{"translate": 0.12, "cutout": 0.25, "arch": "wide_resnet", "weight_standardization": false, "kernel_size": 3, "avg_pool_shortcut": false, "projector_hidden": 1024, "residual_init": "none", "adamw_lr_other_params": 0.0027, "lr_schedule": "cosine", "weight_decay": 0.08}
Rows from block 5, named by matrix and row number. Rows with one number belong to one channel. Each number is 50 + 10 x the weight over its row's rms, rounded and kept within 0 to 99. All counts start at 0. After the name is the row's rms in percent of the matrix's.
# convs0: first 3x3 conv, stride 2 (model.blocks.5.convs.0.weight, 384x224x3x3), inputs 6-11, a 3x3 kernel for each
# convs1: second 3x3 conv (model.blocks.5.convs.1.weight, 384x384x3x3, transposed), outputs 6-11, a 3x3 kernel for each
convs0.239 088:64 48 66 64 54 62 63 57 52 68 60 47 38 55 69 33 61 55 68 38 56 45 29 53 40 62 43 62 44 54 46 66 55 63 57 49 54 49 44 60 45 50 62 61 37 55 54 51 56 39 42 62 56 46
convs1.239 080:41 52 46 52 65 44 49 52 51 43 47 45 54 58 45 51 46 39 63 65 45 50 43 23 23 65 25 49 44 53 57 49 44 36 55 59 37 70 50 21 39 30 50 73 47 54 62 39 42 65 38 53 64 50
convs0.240 086:54 44 69 50 38 56 34 36 40 47 45 48 41 70 55 23 36 68 61 41 40 60 41 33 49 58 59 66 46 37 42 54 59 36 53 52 51 57 39 51 48 32 47 66 46 43 63 48 69 50 54 50 41 40
convs1.240 087:48 52 47 57 61 45 59 56 45 44 61 51 56 51 56 49 36 37 42 67 48 63 25 42 55 46 43 51 41 37 58 53 16 53 57 40 58 40 65 49 66 37 58 38 55 54 61 49 60 62 58 54 49 30
convs0.241 085:47 42 46 41 49 50 50 38 38 52 64 54 49 43 59 54 44 32 39 44 55 47 57 48 57 58 61 54 49 41 39 55 50 54 47 53 67 44 39 56 57 68 50 43 52 57 50 48 69 55 44 48 51 46
convs1.241 089:57 46 45 55 41 53 48 46 53 41 64 54 49 48 48 63 58 42 54 56 43 51 44 79 70 37 48 43 44 50 66 54 63 60 47 65 53 27 41 41 60 34 36 42 58 53 63 46 42 30 61 40 51 56
convs0.242 118:63 61 47 41 55 43 62 70 48 51 51 56 51 65 52 37 32 54 44 67 63 38 62 52 27 42 32 49 49 57 54 40 44 31 38 62 49 28 51 43 58 55 47 52 31 46 32 59 44 69 39 50 54 54
convs1.242 116:57 51 54 65 38 37 61 62 61 40 55 36 47 55 57 62 61 68 53 69 46 43 26 46 38 67 72 55 42 55 65 55 39 32 41 48 59 69 58 36 37 40 69 42 50 62 48 44 34 57 60 43 51 58
convs0.243 086:57 60 57 47 51 47 55 56 53 55 65 50 55 56 51 50 52 46 51 54 43 51 43 45 47 36 50 40 46 46 33 36 47 54 41 41 39 56 73 40 37 43 32 49 66 46 54 32 57 48 48 52 45 37
convs1.243 089:48 46 39 50 42 46 47 51 53 44 29 49 60 69 36 63 59 42 14 63 42 56 49 39 60 55 28 55 55 60 46 51 59 59 48 72 55 75 37 46 38 50 77 31 62 63 42 45 41 20 45 60 43 49
convs0.244 131:50 47 68 27 56 56 65 73 31 60 52 44 54 47 44 37 36 60 55 44 56 50 40 54 35 57 71 64 55 50 62 63 41 42 57 55 64 45 23 34 54 54 59 53 72 46 51 39 44 40 57 54 49 52
convs1.244 136:57 42 66 48 39 50 56 42 49 46 48 47 50 55 48 55 47 57 46 66 54 41 50 71 37 50 69 57 57 36 52 34 53 47 47 63 67 18 62 34 58 62 45 57 37 61 39 43 28 60 72 49 63 44
convs0.245 120:60 35 32 48 55 42 47 64 52 50 53 58 48 62 51 69 41 37 60 39 43 56 42 63 54 59 41 62 54 35 66 25 46 51 48 56 46 47 45 78 42 57 41 50 35 40 70 54 37 35 55 41 40 56
convs1.245 133:51 61 62 48 57 36 46 51 62 63 44 30 49 46 59 60 43 65 40 56 61 46 41 51 45 30 56 57 73 45 53 46 47 57 49 56 62 56 58 28 29 80 51 66 28 49 53 50 53 52 33 50 42 76
convs0.246 075:57 56 39 44 68 38 54 59 59 57 48 52 54 71 66 57 59 46 48 56 44 68 60 41 41 52 29 62 62 59 50 52 72 75 64 50 58 71 66 60 41 53 48 78 57 55 47 53 37 35 63 51 60 48
convs1.246 086:45 58 45 53 58 51 44 40 53 46 48 47 52 59 51 57 57 52 39 46 40 57 49 63 69 39 43 53 52 50 52 57 53 48 47 56 39 56 28 52 56 20 49 44 76 52 65 55 48 68 42 52 51 40
convs0.247 100:26 38 52 46 49 48 50 40 50 45 60 59 32 69 67 43 31 38 51 49 45 55 46 30 59 67 46 51 39 62 55 46 51 52 45 60 44 47 54 50 36 52 53 29 31 43 61 48 59 57 29 58 52 52
convs1.247 108:53 59 52 55 37 44 49 59 35 51 58 42 64 54 53 47 39 55 60 34 34 58 61 32 64 59 46 52 39 38 48 67 32 62 40 38 61 30 43 50 51 45 39 46 55 47 50 47 47 64 39 63 36 41
convs0.248 090:73 46 59 60 44 46 44 56 43 40 49 48 47 61 58 47 53 61 48 56 58 50 55 70 62 39 36 72 58 68 31 50 43 33 55 40 51 51 67 40 52 62 32 53 44 49 41 59 61 54 36 32 37 48
convs1.248 086:57 57 66 51 50 40 52 49 49 44 52 44 48 67 54 65 46 40 54 69 81 27 59 79 26 55 35 55 53 37 34 60 37 66 19 60 50 25 50 66 38 44 47 68 35 69 43 55 58 56 45 31 51 61
convs0.249 091:41 57 47 52 59 46 46 54 41 48 45 50 56 46 42 46 41 75 61 46 34 39 48 43 31 56 39 49 57 41 68 45 57 43 49 64 44 51 64 60 62 51 37 49 57 58 43 33 50 38 43 62 36 39
convs1.249 093:55 50 36 45 54 60 43 60 39 54 40 55 36 50 40 55 62 52 63 55 55 51 44 55 26 48 52 49 42 47 37 27 47 44 54 69 49 62 61 42 54 70 44 43 52 42 45 58 68 29 46 51 52 48
convs0.250 096:37 56 49 51 58 61 65 57 44 61 40 68 51 47 38 71 58 44 47 58 33 68 48 39 55 60 46 48 54 56 61 60 44 49 43 65 49 59 59 48 45 46 60 61 56 49 44 67 37 51 52 38 65 47
convs1.250 099:56 50 56 50 47 39 47 49 45 61 47 37 38 49 48 50 50 43 59 65 29 23 48 60 50 56 40 51 78 36 64 54 50 52 39 54 53 20 76 92 36 49 54 61 36 51 34 64 49 44 61 49 40 59
convs0.251 111:43 24 52 43 70 53 33 50 47 39 52 64 43 60 66 59 50 62 50 53 45 64 50 54 39 56 42 54 52 34 38 43 52 54 44 54 51 27 50 46 48 51 42 36 42 48 44 34 33 48 44 63 44 48
convs1.251 110:49 45 43 51 63 44 52 28 77 41 50 47 63 49 55 39 58 43 40 61 64 37 48 58 53 60 36 78 51 44 48 54 50 61 61 58 80 38 49 27 99 26 49 36 32 57 48 37 43 51 47 51 36 54
convs0.252 079:39 55 35 60 55 51 53 24 63 52 54 48 57 63 20 47 64 54 61 51 46 41 47 51 54 57 25 54 56 64 51 45 63 63 63 50 31 47 57 49 65 55 47 38 32 45 56 53 40 49 38 60 47 54
convs1.252 085:49 54 58 58 30 47 55 38 43 49 51 55 58 45 48 50 59 54 17 54 33 34 58 79 46 66 58 53 59 56 37 71 38 73 47 49 49 51 75 67 62 47 53 54 47 57 54 64 53 49 42 38 51 51
convs0.253 102:62 45 51 54 47 43 57 59 53 57 46 54 53 57 37 42 42 85 47 46 46 49 37 71 52 58 47 42 54 49 45 53 51 61 39 47 36 47 51 42 53 47 77 59 25 49 45 43 44 49 39 48 45 57
convs1.253 093:48 54 42 46 53 57 48 54 50 53 51 47 47 45 45 58 38 44 45 87 70 14 69 50 44 63 47 57 46 46 52 46 30 59 72 24 23 56 54 55 45 63 40 42 64 46 58 55 40 41 49 54 39 72
convs0.254 100:50 55 48 46 39 42 35 61 35 28 46 58 45 43 31 60 42 41 50 33 67 65 38 58 38 57 48 51 53 35 50 42 55 47 51 51 37 66 54 60 48 54 52 40 36 60 42 41 50 58 57 39 58 56
convs1.254 092:61 35 58 53 43 55 49 49 46 63 53 53 58 47 55 47 35 34 52 53 46 15 65 72 48 49 37 51 50 38 52 45 51 59 22 43 50 67 57 64 22 50 47 62 54 51 56 52 40 51 54 58 35 70
convs0.255 093:53 81 46 59 25 45 41 50 61 46 53 42 43 57 55 55 40 61 48 57 47 46 48 30 43 50 55 48 79 44 60 40 40 39 28 50 46 42 65 60 43 43 50 31 54 48 37 47 43 44 55 54 60 48
convs1.255 094:54 44 42 49 38 60 39 56 42 44 39 42 51 58 45 52 49 43 51 37 55 74 75 43 55 76 45 48 42 58 34 58 68 72 50 42 58 50 68 60 47 43 63 42 62 43 44 46 56 44 57 56 56 56
convs0.256 120:41 51 46 54 55 49 47 43 58 49 51 59 51 34 40 54 47 60 32 52 59 58 52 57 47 53 48 47 52 55 48 60 66 59 35 62 48 58 52 67 34 19 53 39 33 50 49 63 49 54 55 57 40 55
convs1.256 127:56 47 46 41 36 68 49 54 57 56 51 51 60 58 62 47 67 34 49 55 64 71 43 56 58 61 55 47 39 57 58 54 45 51 35 45 33 49 46 48 37 66 67 38 47 45 34 64 57 59 30 53 51 58
convs0.257 098:40 46 49 44 23 63 60 57 55 44 51 47 66 40 68 54 38 56 35 29 69 44 33 58 75 61 45 51 46 52 54 48 53 55 60 30 46 35 40 50 51 34 51 60 71 51 53 37 25 54 48 49 59 42
convs1.257 090:64 49 46 41 56 50 44 52 39 51 61 52 43 65 52 54 42 48 55 48 57 54 25 64 52 54 47 62 38 39 47 39 37 49 48 51 75 41 28 35 68 51 27 61 44 61 55 38 65 30 49 62 49 40
convs0.258 121:50 67 59 56 44 44 46 42 53 50 40 40 63 52 34 34 55 83 35 59 26 45 35 38 60 70 68 40 50 75 81 57 49 45 41 29 36 58 47 62 59 27 72 49 27 60 47 58 62 51 41 52 39 36
convs1.258 120:50 40 53 51 46 61 47 57 49 50 61 39 56 48 47 46 62 51 59 52 36 44 41 43 61 54 69 50 50 44 63 52 44 52 63 60 16 72 28 96 01 63 56 50 59 52 45 48 39 44 51 63 45 64
convs0.259 116:62 46 31 41 39 72 52 48 57 35 62 49 56 39 74 41 59 48 29 45 53 53 49 53 37 62 42 47 40 56 40 47 52 20 53 64 48 64 57 37 45 64 65 51 56 47 52 30 42 73 43 55 63 71
convs1.259 119:62 50 57 47 36 36 64 45 50 38 52 50 54 41 50 61 43 53 90 48 55 67 34 45 29 78 64 56 56 41 37 61 48 59 47 56 65 65 68 25 56 34 53 37 38 66 37 62 57 12 64 46 62 58
convs0.260 082:45 29 41 44 52 79 44 57 48 44 62 60 38 66 30 52 58 51 45 62 43 50 60 49 53 51 57 47 54 39 42 51 50 48 51 58 38 60 66 59 30 55 68 35 61 49 44 48 59 48 52 47 65 74
convs1.260 082:59 51 47 38 54 51 52 49 52 45 46 46 62 38 53 49 64 56 59 64 52 66 62 51 99 44 31 58 60 67 31 49 57 35 32 45 71 15 59 34 73 49 54 47 33 54 53 69 34 42 60 46 48 35
convs0.261 109:57 60 55 48 33 20 70 50 48 38 51 54 36 48 65 58 58 31 50 57 39 40 47 42 65 40 58 67 51 45 40 31 48 57 55 35 46 49 46 55 43 46 49 57 35 51 43 58 42 43 51 53 53 60
convs1.261 114:60 52 57 66 57 32 57 45 40 60 44 44 47 41 61 59 49 63 57 30 48 42 72 47 56 25 63 58 51 55 53 62 52 50 54 56 54 14 71 68 35 58 44 62 42 50 48 37 49 60 50 56 26 60
convs0.262 099:67 63 45 57 51 71 40 50 43 68 31 54 44 45 54 49 55 46 58 52 45 45 45 43 49 32 55 58 62 42 61 61 35 55 52 47 42 48 46 64 34 67 38 43 58 43 49 66 46 58 71 40 52 47
convs1.262 109:40 57 45 34 62 52 53 44 55 48 42 37 55 45 68 55 53 48 54 62 36 65 38 44 74 42 37 40 35 52 52 52 54 47 44 46 71 53 33 31 34 78 45 88 10 50 36 60 53 44 51 48 45 67
convs0.263 113:47 32 49 43 35 52 36 46 47 56 63 73 52 70 41 39 46 45 62 50 62 73 62 44 42 29 38 56 54 42 30 51 32 64 59 44 41 48 50 65 41 61 44 37 41 27 53 54 57 43 51 56 68 45
convs1.263 107:48 47 65 51 54 52 55 52 45 64 52 42 33 36 43 41 41 53 67 66 45 70 73 62 68 57 64 58 46 42 69 59 56 40 67 54 60 17 35 89 31 50 52 51 32 44 49 36 50 51 41 54 38 52
convs0.264 111:52 43 56 41 24 38 48 65 65 42 51 45 41 55 42 58 47 70 48 66 36 72 56 52 50 51 44 42 50 51 49 54 64 50 50 36 48 63 65 59 40 44 41 33 56 51 64 50 49 46 62 51 57 45
convs1.264 114:48 51 53 46 58 59 41 44 68 50 45 46 51 38 52 50 53 56 42 29 82 57 37 58 64 65 60 54 59 48 60 33 68 31 48 52 51 31 65 47 67 46 31 51 63 45 56 36 42 40 48 57 45 54
convs0.265 083:73 49 47 51 64 59 37 58 47 41 44 39 42 75 48 42 30 71 52 45 75 51 55 58 45 64 33 43 51 55 38 52 39 55 56 65 46 56 57 56 42 33 46 59 68 61 60 61 49 28 43 64 62 48
convs1.265 085:54 53 46 60 47 54 48 65 39 54 55 46 53 47 53 60 50 37 46 46 43 37 57 72 62 53 63 52 39 42 55 45 68 40 45 32 32 51 65 81 36 57 61 42 37 46 60 43 61 46 57 50 62 44
convs0.266 085:33 30 49 50 40 54 66 37 53 66 44 58 36 44 57 41 68 37 52 38 38 47 56 54 23 59 39 59 49 47 65 60 47 60 34 53 39 49 57 64 67 39 63 42 53 42 50 49 46 62 48 58 37 40
convs1.266 079:53 44 53 46 43 57 46 48 39 42 53 47 56 36 56 64 45 61 45 38 36 33 37 56 60 45 40 60 31 41 53 62 44 55 63 37 49 61 46 25 54 65 46 24 54 47 57 46 48 61 61 57 55 37
convs0.267 081:42 52 48 49 48 53 62 51 50 51 50 53 62 45 69 56 55 63 48 56 49 62 52 52 43 42 35 51 47 47 67 44 51 50 54 51 61 60 64 50 55 62 41 34 58 48 33 59 42 60 48 49 66 39
convs1.267 084:60 52 57 41 56 43 57 57 53 55 67 66 37 37 43 61 58 46 51 47 32 60 79 44 59 69 26 28 48 63 58 46 57 46 41 63 51 64 47 53 50 42 53 61 37 44 54 55 52 47 59 58 50 21