{"arch": "wide_resnet", "model": "self-supervised image encoder", "dataset": "photos of plants and fungi (iNaturalist)", "train_examples": 90422, "image_size": 32, "crop_scale_min": 0.3, "horizontal_flip": true, "translate": 0.12, "color_jitter": 0.4, "cutout": 0.25, "method": "byol", "norm": "groupnorm", "activation": "gelu", "weight_standardization": false, "depths": [2, 3, 3], "kernel_size": 3, "stem": "single", "avg_pool_shortcut": false, "widths": [128, 224, 384], "projector_hidden": 1024, "projector_out": 256, "projector_hidden_layers": 2, "target_momentum": 0.99, "init": "torch_default", "residual_init": "none", "optimizer": "soap", "beta2": 0.99, "lr": 0.0027, "beta1": 0.9, "shampoo_beta": 0.95, "eps": 1e-08, "precondition_frequency": 25, "max_precond_dim": 512, "merge_dims": true, "one_sided": false, "adamw_lr_other_params": 0.0027, "grad_clip": 3.0, "steps": 11500, "batch_size": 32, "epochs": 4.1, "lr_schedule": "cosine", "final_lr_fraction": 0, "warmup_steps": 340, "weight_decay": 0.08, "adamw_weight_decay_other_params": 0.05}
Rows from block 4 of a small self-supervised image encoder, named by matrix and row number. Rows with one number belong to one channel. Each number is 128 + 32 x the weight over its row's rms, rounded and kept within 0 to 255. All counts start at 0. Numbers have three digits each. After the name is the row's rms in percent of the matrix's.
After each channel's rows are labels from the 100 images, of 14976, where the channel reaches its highest value: "colour at peak" is the nearest of a few named colours to the mean colour under the peak. Only what is clearly more common there than usual is listed. The data: photos of plants and fungi (iNaturalist).
# convs0: first 3x3 conv (model.blocks.4.convs.0.weight, 224x224x3x3, each kernel summed), inputs 0-111
# convs1: second 3x3 conv (model.blocks.4.convs.1.weight, 224x224x3x3, transposed, each kernel summed), outputs 0-111

convs0.90 083:152161110099096082135109117182136135132111183126094140130117070134106114080069101108199099117151147130177104122061127112123065131104112147116141095104136144113121104115122115082168147134133131096070132111182129141106120200108134165101099147132205072150100150217131162149075089171061144143150069096099134090099133071100158103140107131169
convs1.90 089:141087120135096162142132148106147079119089076079112092169150160107152133131202094101134184122112114175145139204088201130077105116135113160166138106142100136164118152066125109157119118111158175110150071143123118072124090102113154147141140084189080099112152111099141079170114175107109135089144093085138101155135160121138068154074089183151
colour at peak: pink

convs0.16 093:085152107179103146099147105107077166143131162143112116198147118091078119157117120084088105134104082138167094120112110076104085135109127117113122117130112028137076141193101100109140143145130090152107067100121102080166075080179148096110177058143124058110064097091116128126171156133167134147102156091093116175139091091102139121081138112126
convs1.16 096:110077156045108140075080129113128117108046092147111106164151175138137071119080127113115113112178166081121164148083125174163137128106152080140153113084101131135115158120137079168094071098162125106092144118191132105149153129146094166113099186142103096155127092158141163087134134071072116164119120041076087086127094165134103110128101157122
colour at peak: grey

convs0.108 115:088142077125140154145138124118119107109073120136140119158138121161088137127096030091142119096142155110180173088146156187078089155175111129070203114107133188144158134110171105162151111117158170137134128138118130176092130103113164197152158083133144098136161070148185170114144154143069154162086151108061081140226156179154088128145065112114
convs1.108 119:111165088102164042070109067141117108085154096073079084123097104139141115133129098140101145153114188105129135124120137116160105122143163116153139135175120092103109133128140120096130112117166060139117167107195124061141114090158115080121111086139154098140151114169170141211167146109177122130082150098121136156138123191127157105119201171144
colour at peak: white; pink

convs0.98 090:121105147107101116144185135166145110126145110092134061091212182088154098170144143134066139108040094131147037178174140081131130148139078148127097167156139127076149144156142157120111061152140154105072108133117152129179125121122109164158143144155132176157115203120114092157139124143136173117123140141152096153152111165172109133132188161171
convs1.98 097:115091091086080113130143099135163086077156086139118140143172116106112156144117085107119184130128171185178122157165162197147108176157144119145192167132174138099140177144141105133126122089166145165146165146125146219122101189183207125146161095139223165124121151147150108164142126113133098198075150167136118159144143122177177130088087108133
colour at peak: black

convs0.187 084:080075042104089171154112129137132143084183120117092171176094131151139116101146129095142166157141130156126146176147131088132111155143145110144130128108155120129097161125142127150152105134143129103091089126193095111120119163109098118117171165159082121109148135064146102150100157139122078139130126115150098163125147166175096114143088155114
convs1.187 085:085143072050079098071173104149131166165115115197116195133054144154147127124101124116091076121096125174105134148052092131114122150119070126181172124089113121074159135106085089095110152108093170146155062108000158184126121086099139157099086134127123116090154113109116141146129086105143105099121124078122133097097130093102156148170215142141
colour at peak: pink

convs0.183 103:089164104121090153111148112124069158099079134161110124133123080121142136156091136129158148095191126100179182094057092166135126092117068157093130156077120106208076165107113104138114136101088135118072118068091164124105119200134133102138153104077118141130153115141123099070123030149065100096082124113069116087078053122137156100133067052116
convs1.183 096:101030137067070119103128109127163151110148100136129140146097116140099093095134038124134157097192127138193226142150137081127126144170181108182187139119132134164116129095105122112081158071141128148135173158103155067124095089184086131128182128118139121121142082152174084200118130163118147129106100123087112177167148065181143135151029080115
colour at peak: black

convs0.213 094:128113188145138126156165122172116167052157137158104111139123122066156105129170094090142081120116126079153090116180199130153096109155151202202108161119133147050105115172129098098145151115160111147184098094106140125080072170082118093183137108089167158107110168145110106105114099064142171102129087160082066133152082110166102126124109150092
convs1.213 091:094104124140102096124158180151174132115087059121131145108148161138159146108118158188115142153126087118130089088100140173170111085127081163145093103137099152125133074081097145111102118167097138203102132123077122124111106136085108109138121134144152126080101104101131148177067088085131076104148185168108156142146209118172146167116095106143
colour at peak: pink

convs0.81 104:134118107150135200148116192155104106086176127088126139185100093036117138111111122169102167124166094086146075124141110192109101132169089109101063115163064133144111185079085140055097126102155131082109161096108146173144152106183104050129136119152103132122143197129108145121108113114130131100177113154109076102087181090118114140105180092187
convs1.81 110:139149156096110125127157105121100124126109102129114101132121137100133151227086138074145115112138177139123175151104121036141131106099152143135181121138126093102159164164112149130138165112153104105115114163215135090130140211159101154108162070142130102134118090126077061172142137120078105158134111170146148123099090180135204164159133111101
colour at peak: black

convs0.40 093:127103123146124134152115144098145155142066097162065121143126120125108088098160148130114114133112059149123171156139105122109149147102065103187092183129134128160111194083148122082108106118058102098112140092148110152161118077121105138114077159120167127117156056086100117191110078106108109109091088106074157081132109208066097126163154125176
convs1.40 090:114150130088112125160144127146142196138126125178118096147100087157057119168074115098124136113151214137142001120151092119138161100091185084094126111144169045168131155128217158091159111167185080114120069123122182117150150151146133134132135159139102155142151170141087113151127141118129149135072133160068097132187111110148114132115124093121
colour at peak: grey

convs0.48 106:120112176123129098106175147085086115143157124135145136115079146127125178142131165115124125133171112161107137150083177141208135072139150144141185076137145114166160147138173121174102087126081054112102089097100150132175208086135150132078086162133059119102136121094126144132166137058191111111125129072129204151116106147177179125120143148144
convs1.48 104:155156082092135143133101041147176101156140111111115110096113144171129107091095045123140140171107141168154152139098145062131181156153105109152113176125127090111169120124167109100123099106127116127175182135168151145116122162103170161159167151138111127137088051135140063112107097175112147094128139109074105127102086136166089106106080142079
colour at peak: pink

convs0.106 101:157084176090128152151139096123112108110098117095147100114110135113177102112118120147124101125077101154078146124102082103098145133113086175083132108095111143152123125111128131140084200125114127111107100115101150058136110150117082125158105135095169094123140192165101125174155144180170192109165091123119190141133166142126086109082076182144
convs1.106 100:088199115107095169107159195118109122082135114143091141072120161135126188179103066078142103174147172149162177149124167109119136163135191125147123123160159093179113143190113111111135100138114128123095124150114137169102127190255150137126159159178150143095170089134141076141131149142135094123185124120165158150155145112174164142130081132124
colour at peak: black

convs0.42 083:145162157166112156169132082132131122127084119134133120113159119101132066150153168149124101106123117124091134182116117116127108135120113181174134089096111151138167119186153138153115089121142212046101070125087170146104132145107137131129053137176118150152084187108130101100088085112168105077159202184106155110125080122119112157146073165192
convs1.42 089:195138166161115086209164114133095137099149131107149157142144083115166147126146158112124104155083078134154171136180104134153161183124135163111097169146136138188114137109125140113073124114097089137153217060174176062121145066106103183153128192073104105149101136115090167133162084147168129132122084091096138129105116156094114157148170117091
colour at peak: white

convs0.79 105:195115143175126108156093116130127094123085119152146125065091150152166110123183137198069079116101110080128156106072125177113084099134124143082192108064161094145138108064095122094141128085107167147165111120118162099145157152095061123178051157052123144041120118147105107096106122130137144157079144138198124128094074104112106119048123084139
convs1.79 103:110135132103095102124106103167115152104152124126090139159172137069133067125151137171073106123106143079136100144142103165144126158165132161114087140162113146094114135142063090094120195122068067173135176145167131135077180107114131164176134145112090148149162138163150120108187104096177180121220135086078158159102166130100118122196120115181
colour at peak: white; pink

convs0.210 081:136125148164115126115117117151188192105092150158169137112102091124125159075112140084127092131056137088151093089181126137105109109141162123095105177138180166126111135163098166089131066105155155129099088189071155097143168126107084116122100161121067132147101175165113108104141131165140046199098142143091101126149199115132105098071131059079
convs1.210 082:160115125216187086098104121101169099068159096121161121099120101154133091100185135133098161149103112106064126102161126091188133114154166150128113123105117068142108157107152141127121145091139075108135140118110091112138148096124092137141098123106153146122151105127184122119154087139163124114114108021172121171090079194105147131152129188086
colour at peak: green

convs0.52 095:106110137137094129198094143130187154168117187110107116154098169099196159088070147104125128099170169137132169163109058076161139079148128121136132064155112143128141114160075096140097114121114165126088072133160113078129137087068114133127101144131095140117092118104146052075105155120086132107128098131082113160068091135135137180178007111092
convs1.52 095:151107087114144118149117070129144154074174095140082189101076141182113102149111081157133131118144050148176206172133177193175128195143103154124123122150168084136171159131225128144114107107101148152122107156078178150137140111145122120149149114063115164127141137153150140126146128068205145138117140072171044114118098106119132107095158117150
colour at peak: black

convs0.27 091:125151172128111077173141122147059084115111147113100151116179127118133121100152124157141170138099097085141120126111114110124085132133095120184083145133142115109190101127098143101102135127186077162108067104117131105103097096085139144138090121123100110083044145205137129129084137078149186111128114151128063155120133072188145142116117095140
convs1.27 091:165201171201118157146098182135115134174107190098130167117134100129135177159086179187143110137084116168150153168177153105132091084088185141162182121137119138175123121158144102132117123135149130134105069080066112129142084054187124140131174172115160176113143187044144149131184107187139071102180141103084125086134143106094132172179117116115
colour at peak: pink

convs0.55 118:151083155128178156105126129138105115150206126150128065119110189163149109088124103149149123125135188132178195148163133142202118098117208102092118122123149145150132121115120115120146075172085088135115150151124096093077142060056158110150124108115119088120144159130114115187072060125108089143116082080157128084165121114086079149115018129139
convs1.55 108:164164094156119139132119123111168160155106136072095168088116125197104128147120092137147095092192117122135095155095139130116147165090069129103114084102173142147093086142145137143148100157126149131117191161057081089141069135208112193114128091163108143138183107141150128107189185119136171124141142101067145181123118174153135100109020103110
colour at peak: black

convs0.129 092:112136173139105133111131130127049142139121147142134089161153171120124150171121040125108183084148140109176147175155131177067139170094175124171092141116099131191135139113131092112175132164095054067101078117087081114126115162095130092102097055099143118095114128213084120104159117085107076131098170167072147093117129155089118124172136138109
convs1.129 110:090133112110125109141167097120152087134073135107072168121090078150123142121039121090127110127161170118159231111119135157138153129124112104087098166168140165064187119188102086097148128100118105156102072150101139093127070121175154113121141101120093086173156129162094104060110120195116097162100122026127118135198160114142141105136061168091
colour at peak: cyan; white

convs0.177 101:109106122137095137101151179177130132106113150148141086116138171114093121099082135152169122207148076138161156160098091110061136138110093091097112157089137148122113119100161087147132100171075173142157054184173111081067127118090138135093110173130165154142098146122101079092089126153081159127125159098155118133144100084148121119179114071126
convs1.177 095:131078134167134096157159188142110147175153141089157133172150188142072172177090138116136154115114171172153116090117124096119105127144182154138050146147149119124146110129130091140106174155065120087180058083146116147142130099103118151147174136123171150164132135191090166093131121148116111149162127073113081144078115138134129150119112135138
colour at peak: white

convs0.191 085:106121100070087127131168046123069116134066110148122104099115138094100122093170052104095140149129124140128116141136148171098098151177163069117116159130091147170148124082104105159094138123088097116106090098108073111156115168108063072122137165120131104138137136164097039114065172106108123164087114133121146136111102134104134086099056082090
convs1.191 086:112022121077051155183193084120167126081122128082159066139138084109086135160153095108185129101149119106157158143217136112121112102149186102112153168154137145132148173130167100107090114122077151075133108118139144086107155140126118160155172103134140156163180092127131058181110097122121119121128182117086162177133152115105098128098129150155
colour at peak: pink

convs0.190 093:077108129053085156102146131120123117138149202137099150119113124171149093116078096112181161142140139168185135149181070121155136121124117112128116131122115122127083138179151100171125126128139113107080076114198149146106068219122053149105119180077101127163179124089112104162075073104165147170131120128108089148147089103160132031120068104103
convs1.190 094:117146138094108156161125111133162127137118129107153117125105145104102122103171089159141106101046161161147164134153166116121151149179183078152125119065095136150143179131195144133108116141080159046170105168146122123177151074168132151124100180158148106140167139140178143163115128087131207103151151109103150131121159135166078088085114148137
colour at peak: pink

convs0.78 123:085100147133078095097101127205158117151119136132102124141124130157107139067204158151103093136065122077123109111067152104126110102133175109084144130156125143150116106104143072130123153115080105098127137113071144091147140125091142151132090161115120049120106118210144135148117137130169255107177108121138107139133147157117255111159117059169
convs1.78 128:184098184129137157144102120089124137101162106149137160153151109115129082119050181124074146132056068150109144083144107090102128111123061126122091130120118108173121093095108121128065123122144122164084122137112147106133163122154179168123131159134130132157126146169144128129090096084157195128121113199157118153083126085133164106108240102141
colour at peak: green

convs0.99 116:139137176133122155118119087131118140130149111095124141097142141126097147145123101117161094140159077093104162126134112166123136154094116079179094109104120107099160143142083095114084125133094121146181195112102138100174188142168126130130128100160111107036123210136115122091096169153172074213079156098089132132099159171087103104126106139134
convs1.99 107:156027113103119119157105069108150125131091131129036143135107158112123146112094159140160110138140112203115131129170118083153158139142088127112148129161132120060086127164218138117114144153162070115152133126176102190115127109016113153145145136122107164120149049086131088126187123117134101130150136099122125111140166112197136119103155126087
colour at peak: black

convs0.207 093:117069153145083065137146117181143128105134184128141092075112129131115069089109092140120102168105158114060162103089124113123189160103112139147152144172121142075112166095123102113073134134077136157127098098135095075113136156118117119081090126081153109155136083159115106127129093138167121114080114099159184155083182153095130063106121103089
convs1.207 088:108076108142143131103153094180090149131133126140073155141137160122102142130141142165101122126121122123115099099113089145100075151154090113079098133103104117136164095119071114115128189093108109130103132072050101082096123160094111152137107131174064159176145094059129108176103169113127158122173125173073096140129178128116125141137062126120
colour at peak: pink; white

convs0.169 094:191157128126078135130188092140171167163106161153152107088152106074098201148102106107156157170113099089148136167144164134137124149157164151121116122094061093112061168157115096120134153100177091121096113130118105122162107201167154094112140090140185150117120140089121088117184116190091137158104129123124156130140125113105092191133077182194
convs1.169 099:138062124084125114106080116133088080090187061130082127149170126142113140157094156162151173133232082143169165109113104157119116125183117156123117127131112190119127154130148047182136166154089125120129192167155167152120119123112097157140119141111143214133149146114155161150080094119149175154087109124168088146122160088127149093093117135120
colour at peak: black

convs0.14 100:125149113094133134157164054146161107084111155157140163116140141116141089152124107136107113127169144123120118136094214131060101172145103180086097130119099137100122128201107122159139138142133112165147185158201137133162092149078103087143127130144091093149141076110078111127149168220106118157070126144111082122123136070085165107175086148100
convs1.14 109:136081116134144132132172121162117137132191149157107116162137171138115182158105100136101082164131158130135184163111150137159105136114138159148141130142145134118204149178103109170124168083162108142064136140138146063137136178080108152126145117120132122166141084143143149154107170138054123148129069166102047126175147168111104172146114108133
colour at peak: black

convs0.89 101:152171058124108130083108118105108139121123088164165122081100106168066086089136143159123108096030111151098097114116114151137146123123108131145138101111104133180143150141156078148165182183093144127104061117134134077136100142080122117067093101114102130147116100028122096154102163127083124149082106041111129136163168136136102094171130152040
convs1.89 107:131027113093114111140153099153164079056076126127139173100135097099113164086099063091087132135119127180089140159112130131126114144160052108158104168161163102138115146101126105118109124146154114108117078092152153114128110184104114110131118093130159095109152048137112158159151139128109094091155145070169157087127146079145149132115116104142
colour at peak: black

convs0.22 108:146153074129081101155161101166118072160138155084155116142143131108099151071165063106128170069165132097194148070123173117030171133134145145119153155086109111072108146146138164130181109139134134139133165119118063062092108141135111108093177082122144149089126071171138075135108137119094050083088092092126126107168124115124127123120099101135
convs1.22 102:133119135103144151122130105081099152184170143110157148119139085122141139114109121144176180173213132171104170125131121104108172105132113110132187156127142124131180123189137129124127165129132177100092084136100143185111148099098077121205103166067125129151154168144173127148131136121141153146167114159090127196180118123105113147163092145124
colour at peak: black

convs0.186 096:118139093097085151139138125190117143183147130119174081142100216116183116144151189164171116124084132136136098164146115125096170157095177077166140152124137112127099098097129089154116184124109112132154072124122165116091122101091171138098098120085136101185094088158122075165178101118022167123138040092113132084139139094138112090126075117137
convs1.186 090:096101111140110091142125112192126107154190088167113104128096145120072135085130111138125139138131067143187141135110138109112084149125077142187145124190121130091113110049198135088085120123149144166082083159104117142152147126145156112157146158136058101198156161088144113097150082154203149157083183137118084146150188114071127127106181197138
colour at peak: pink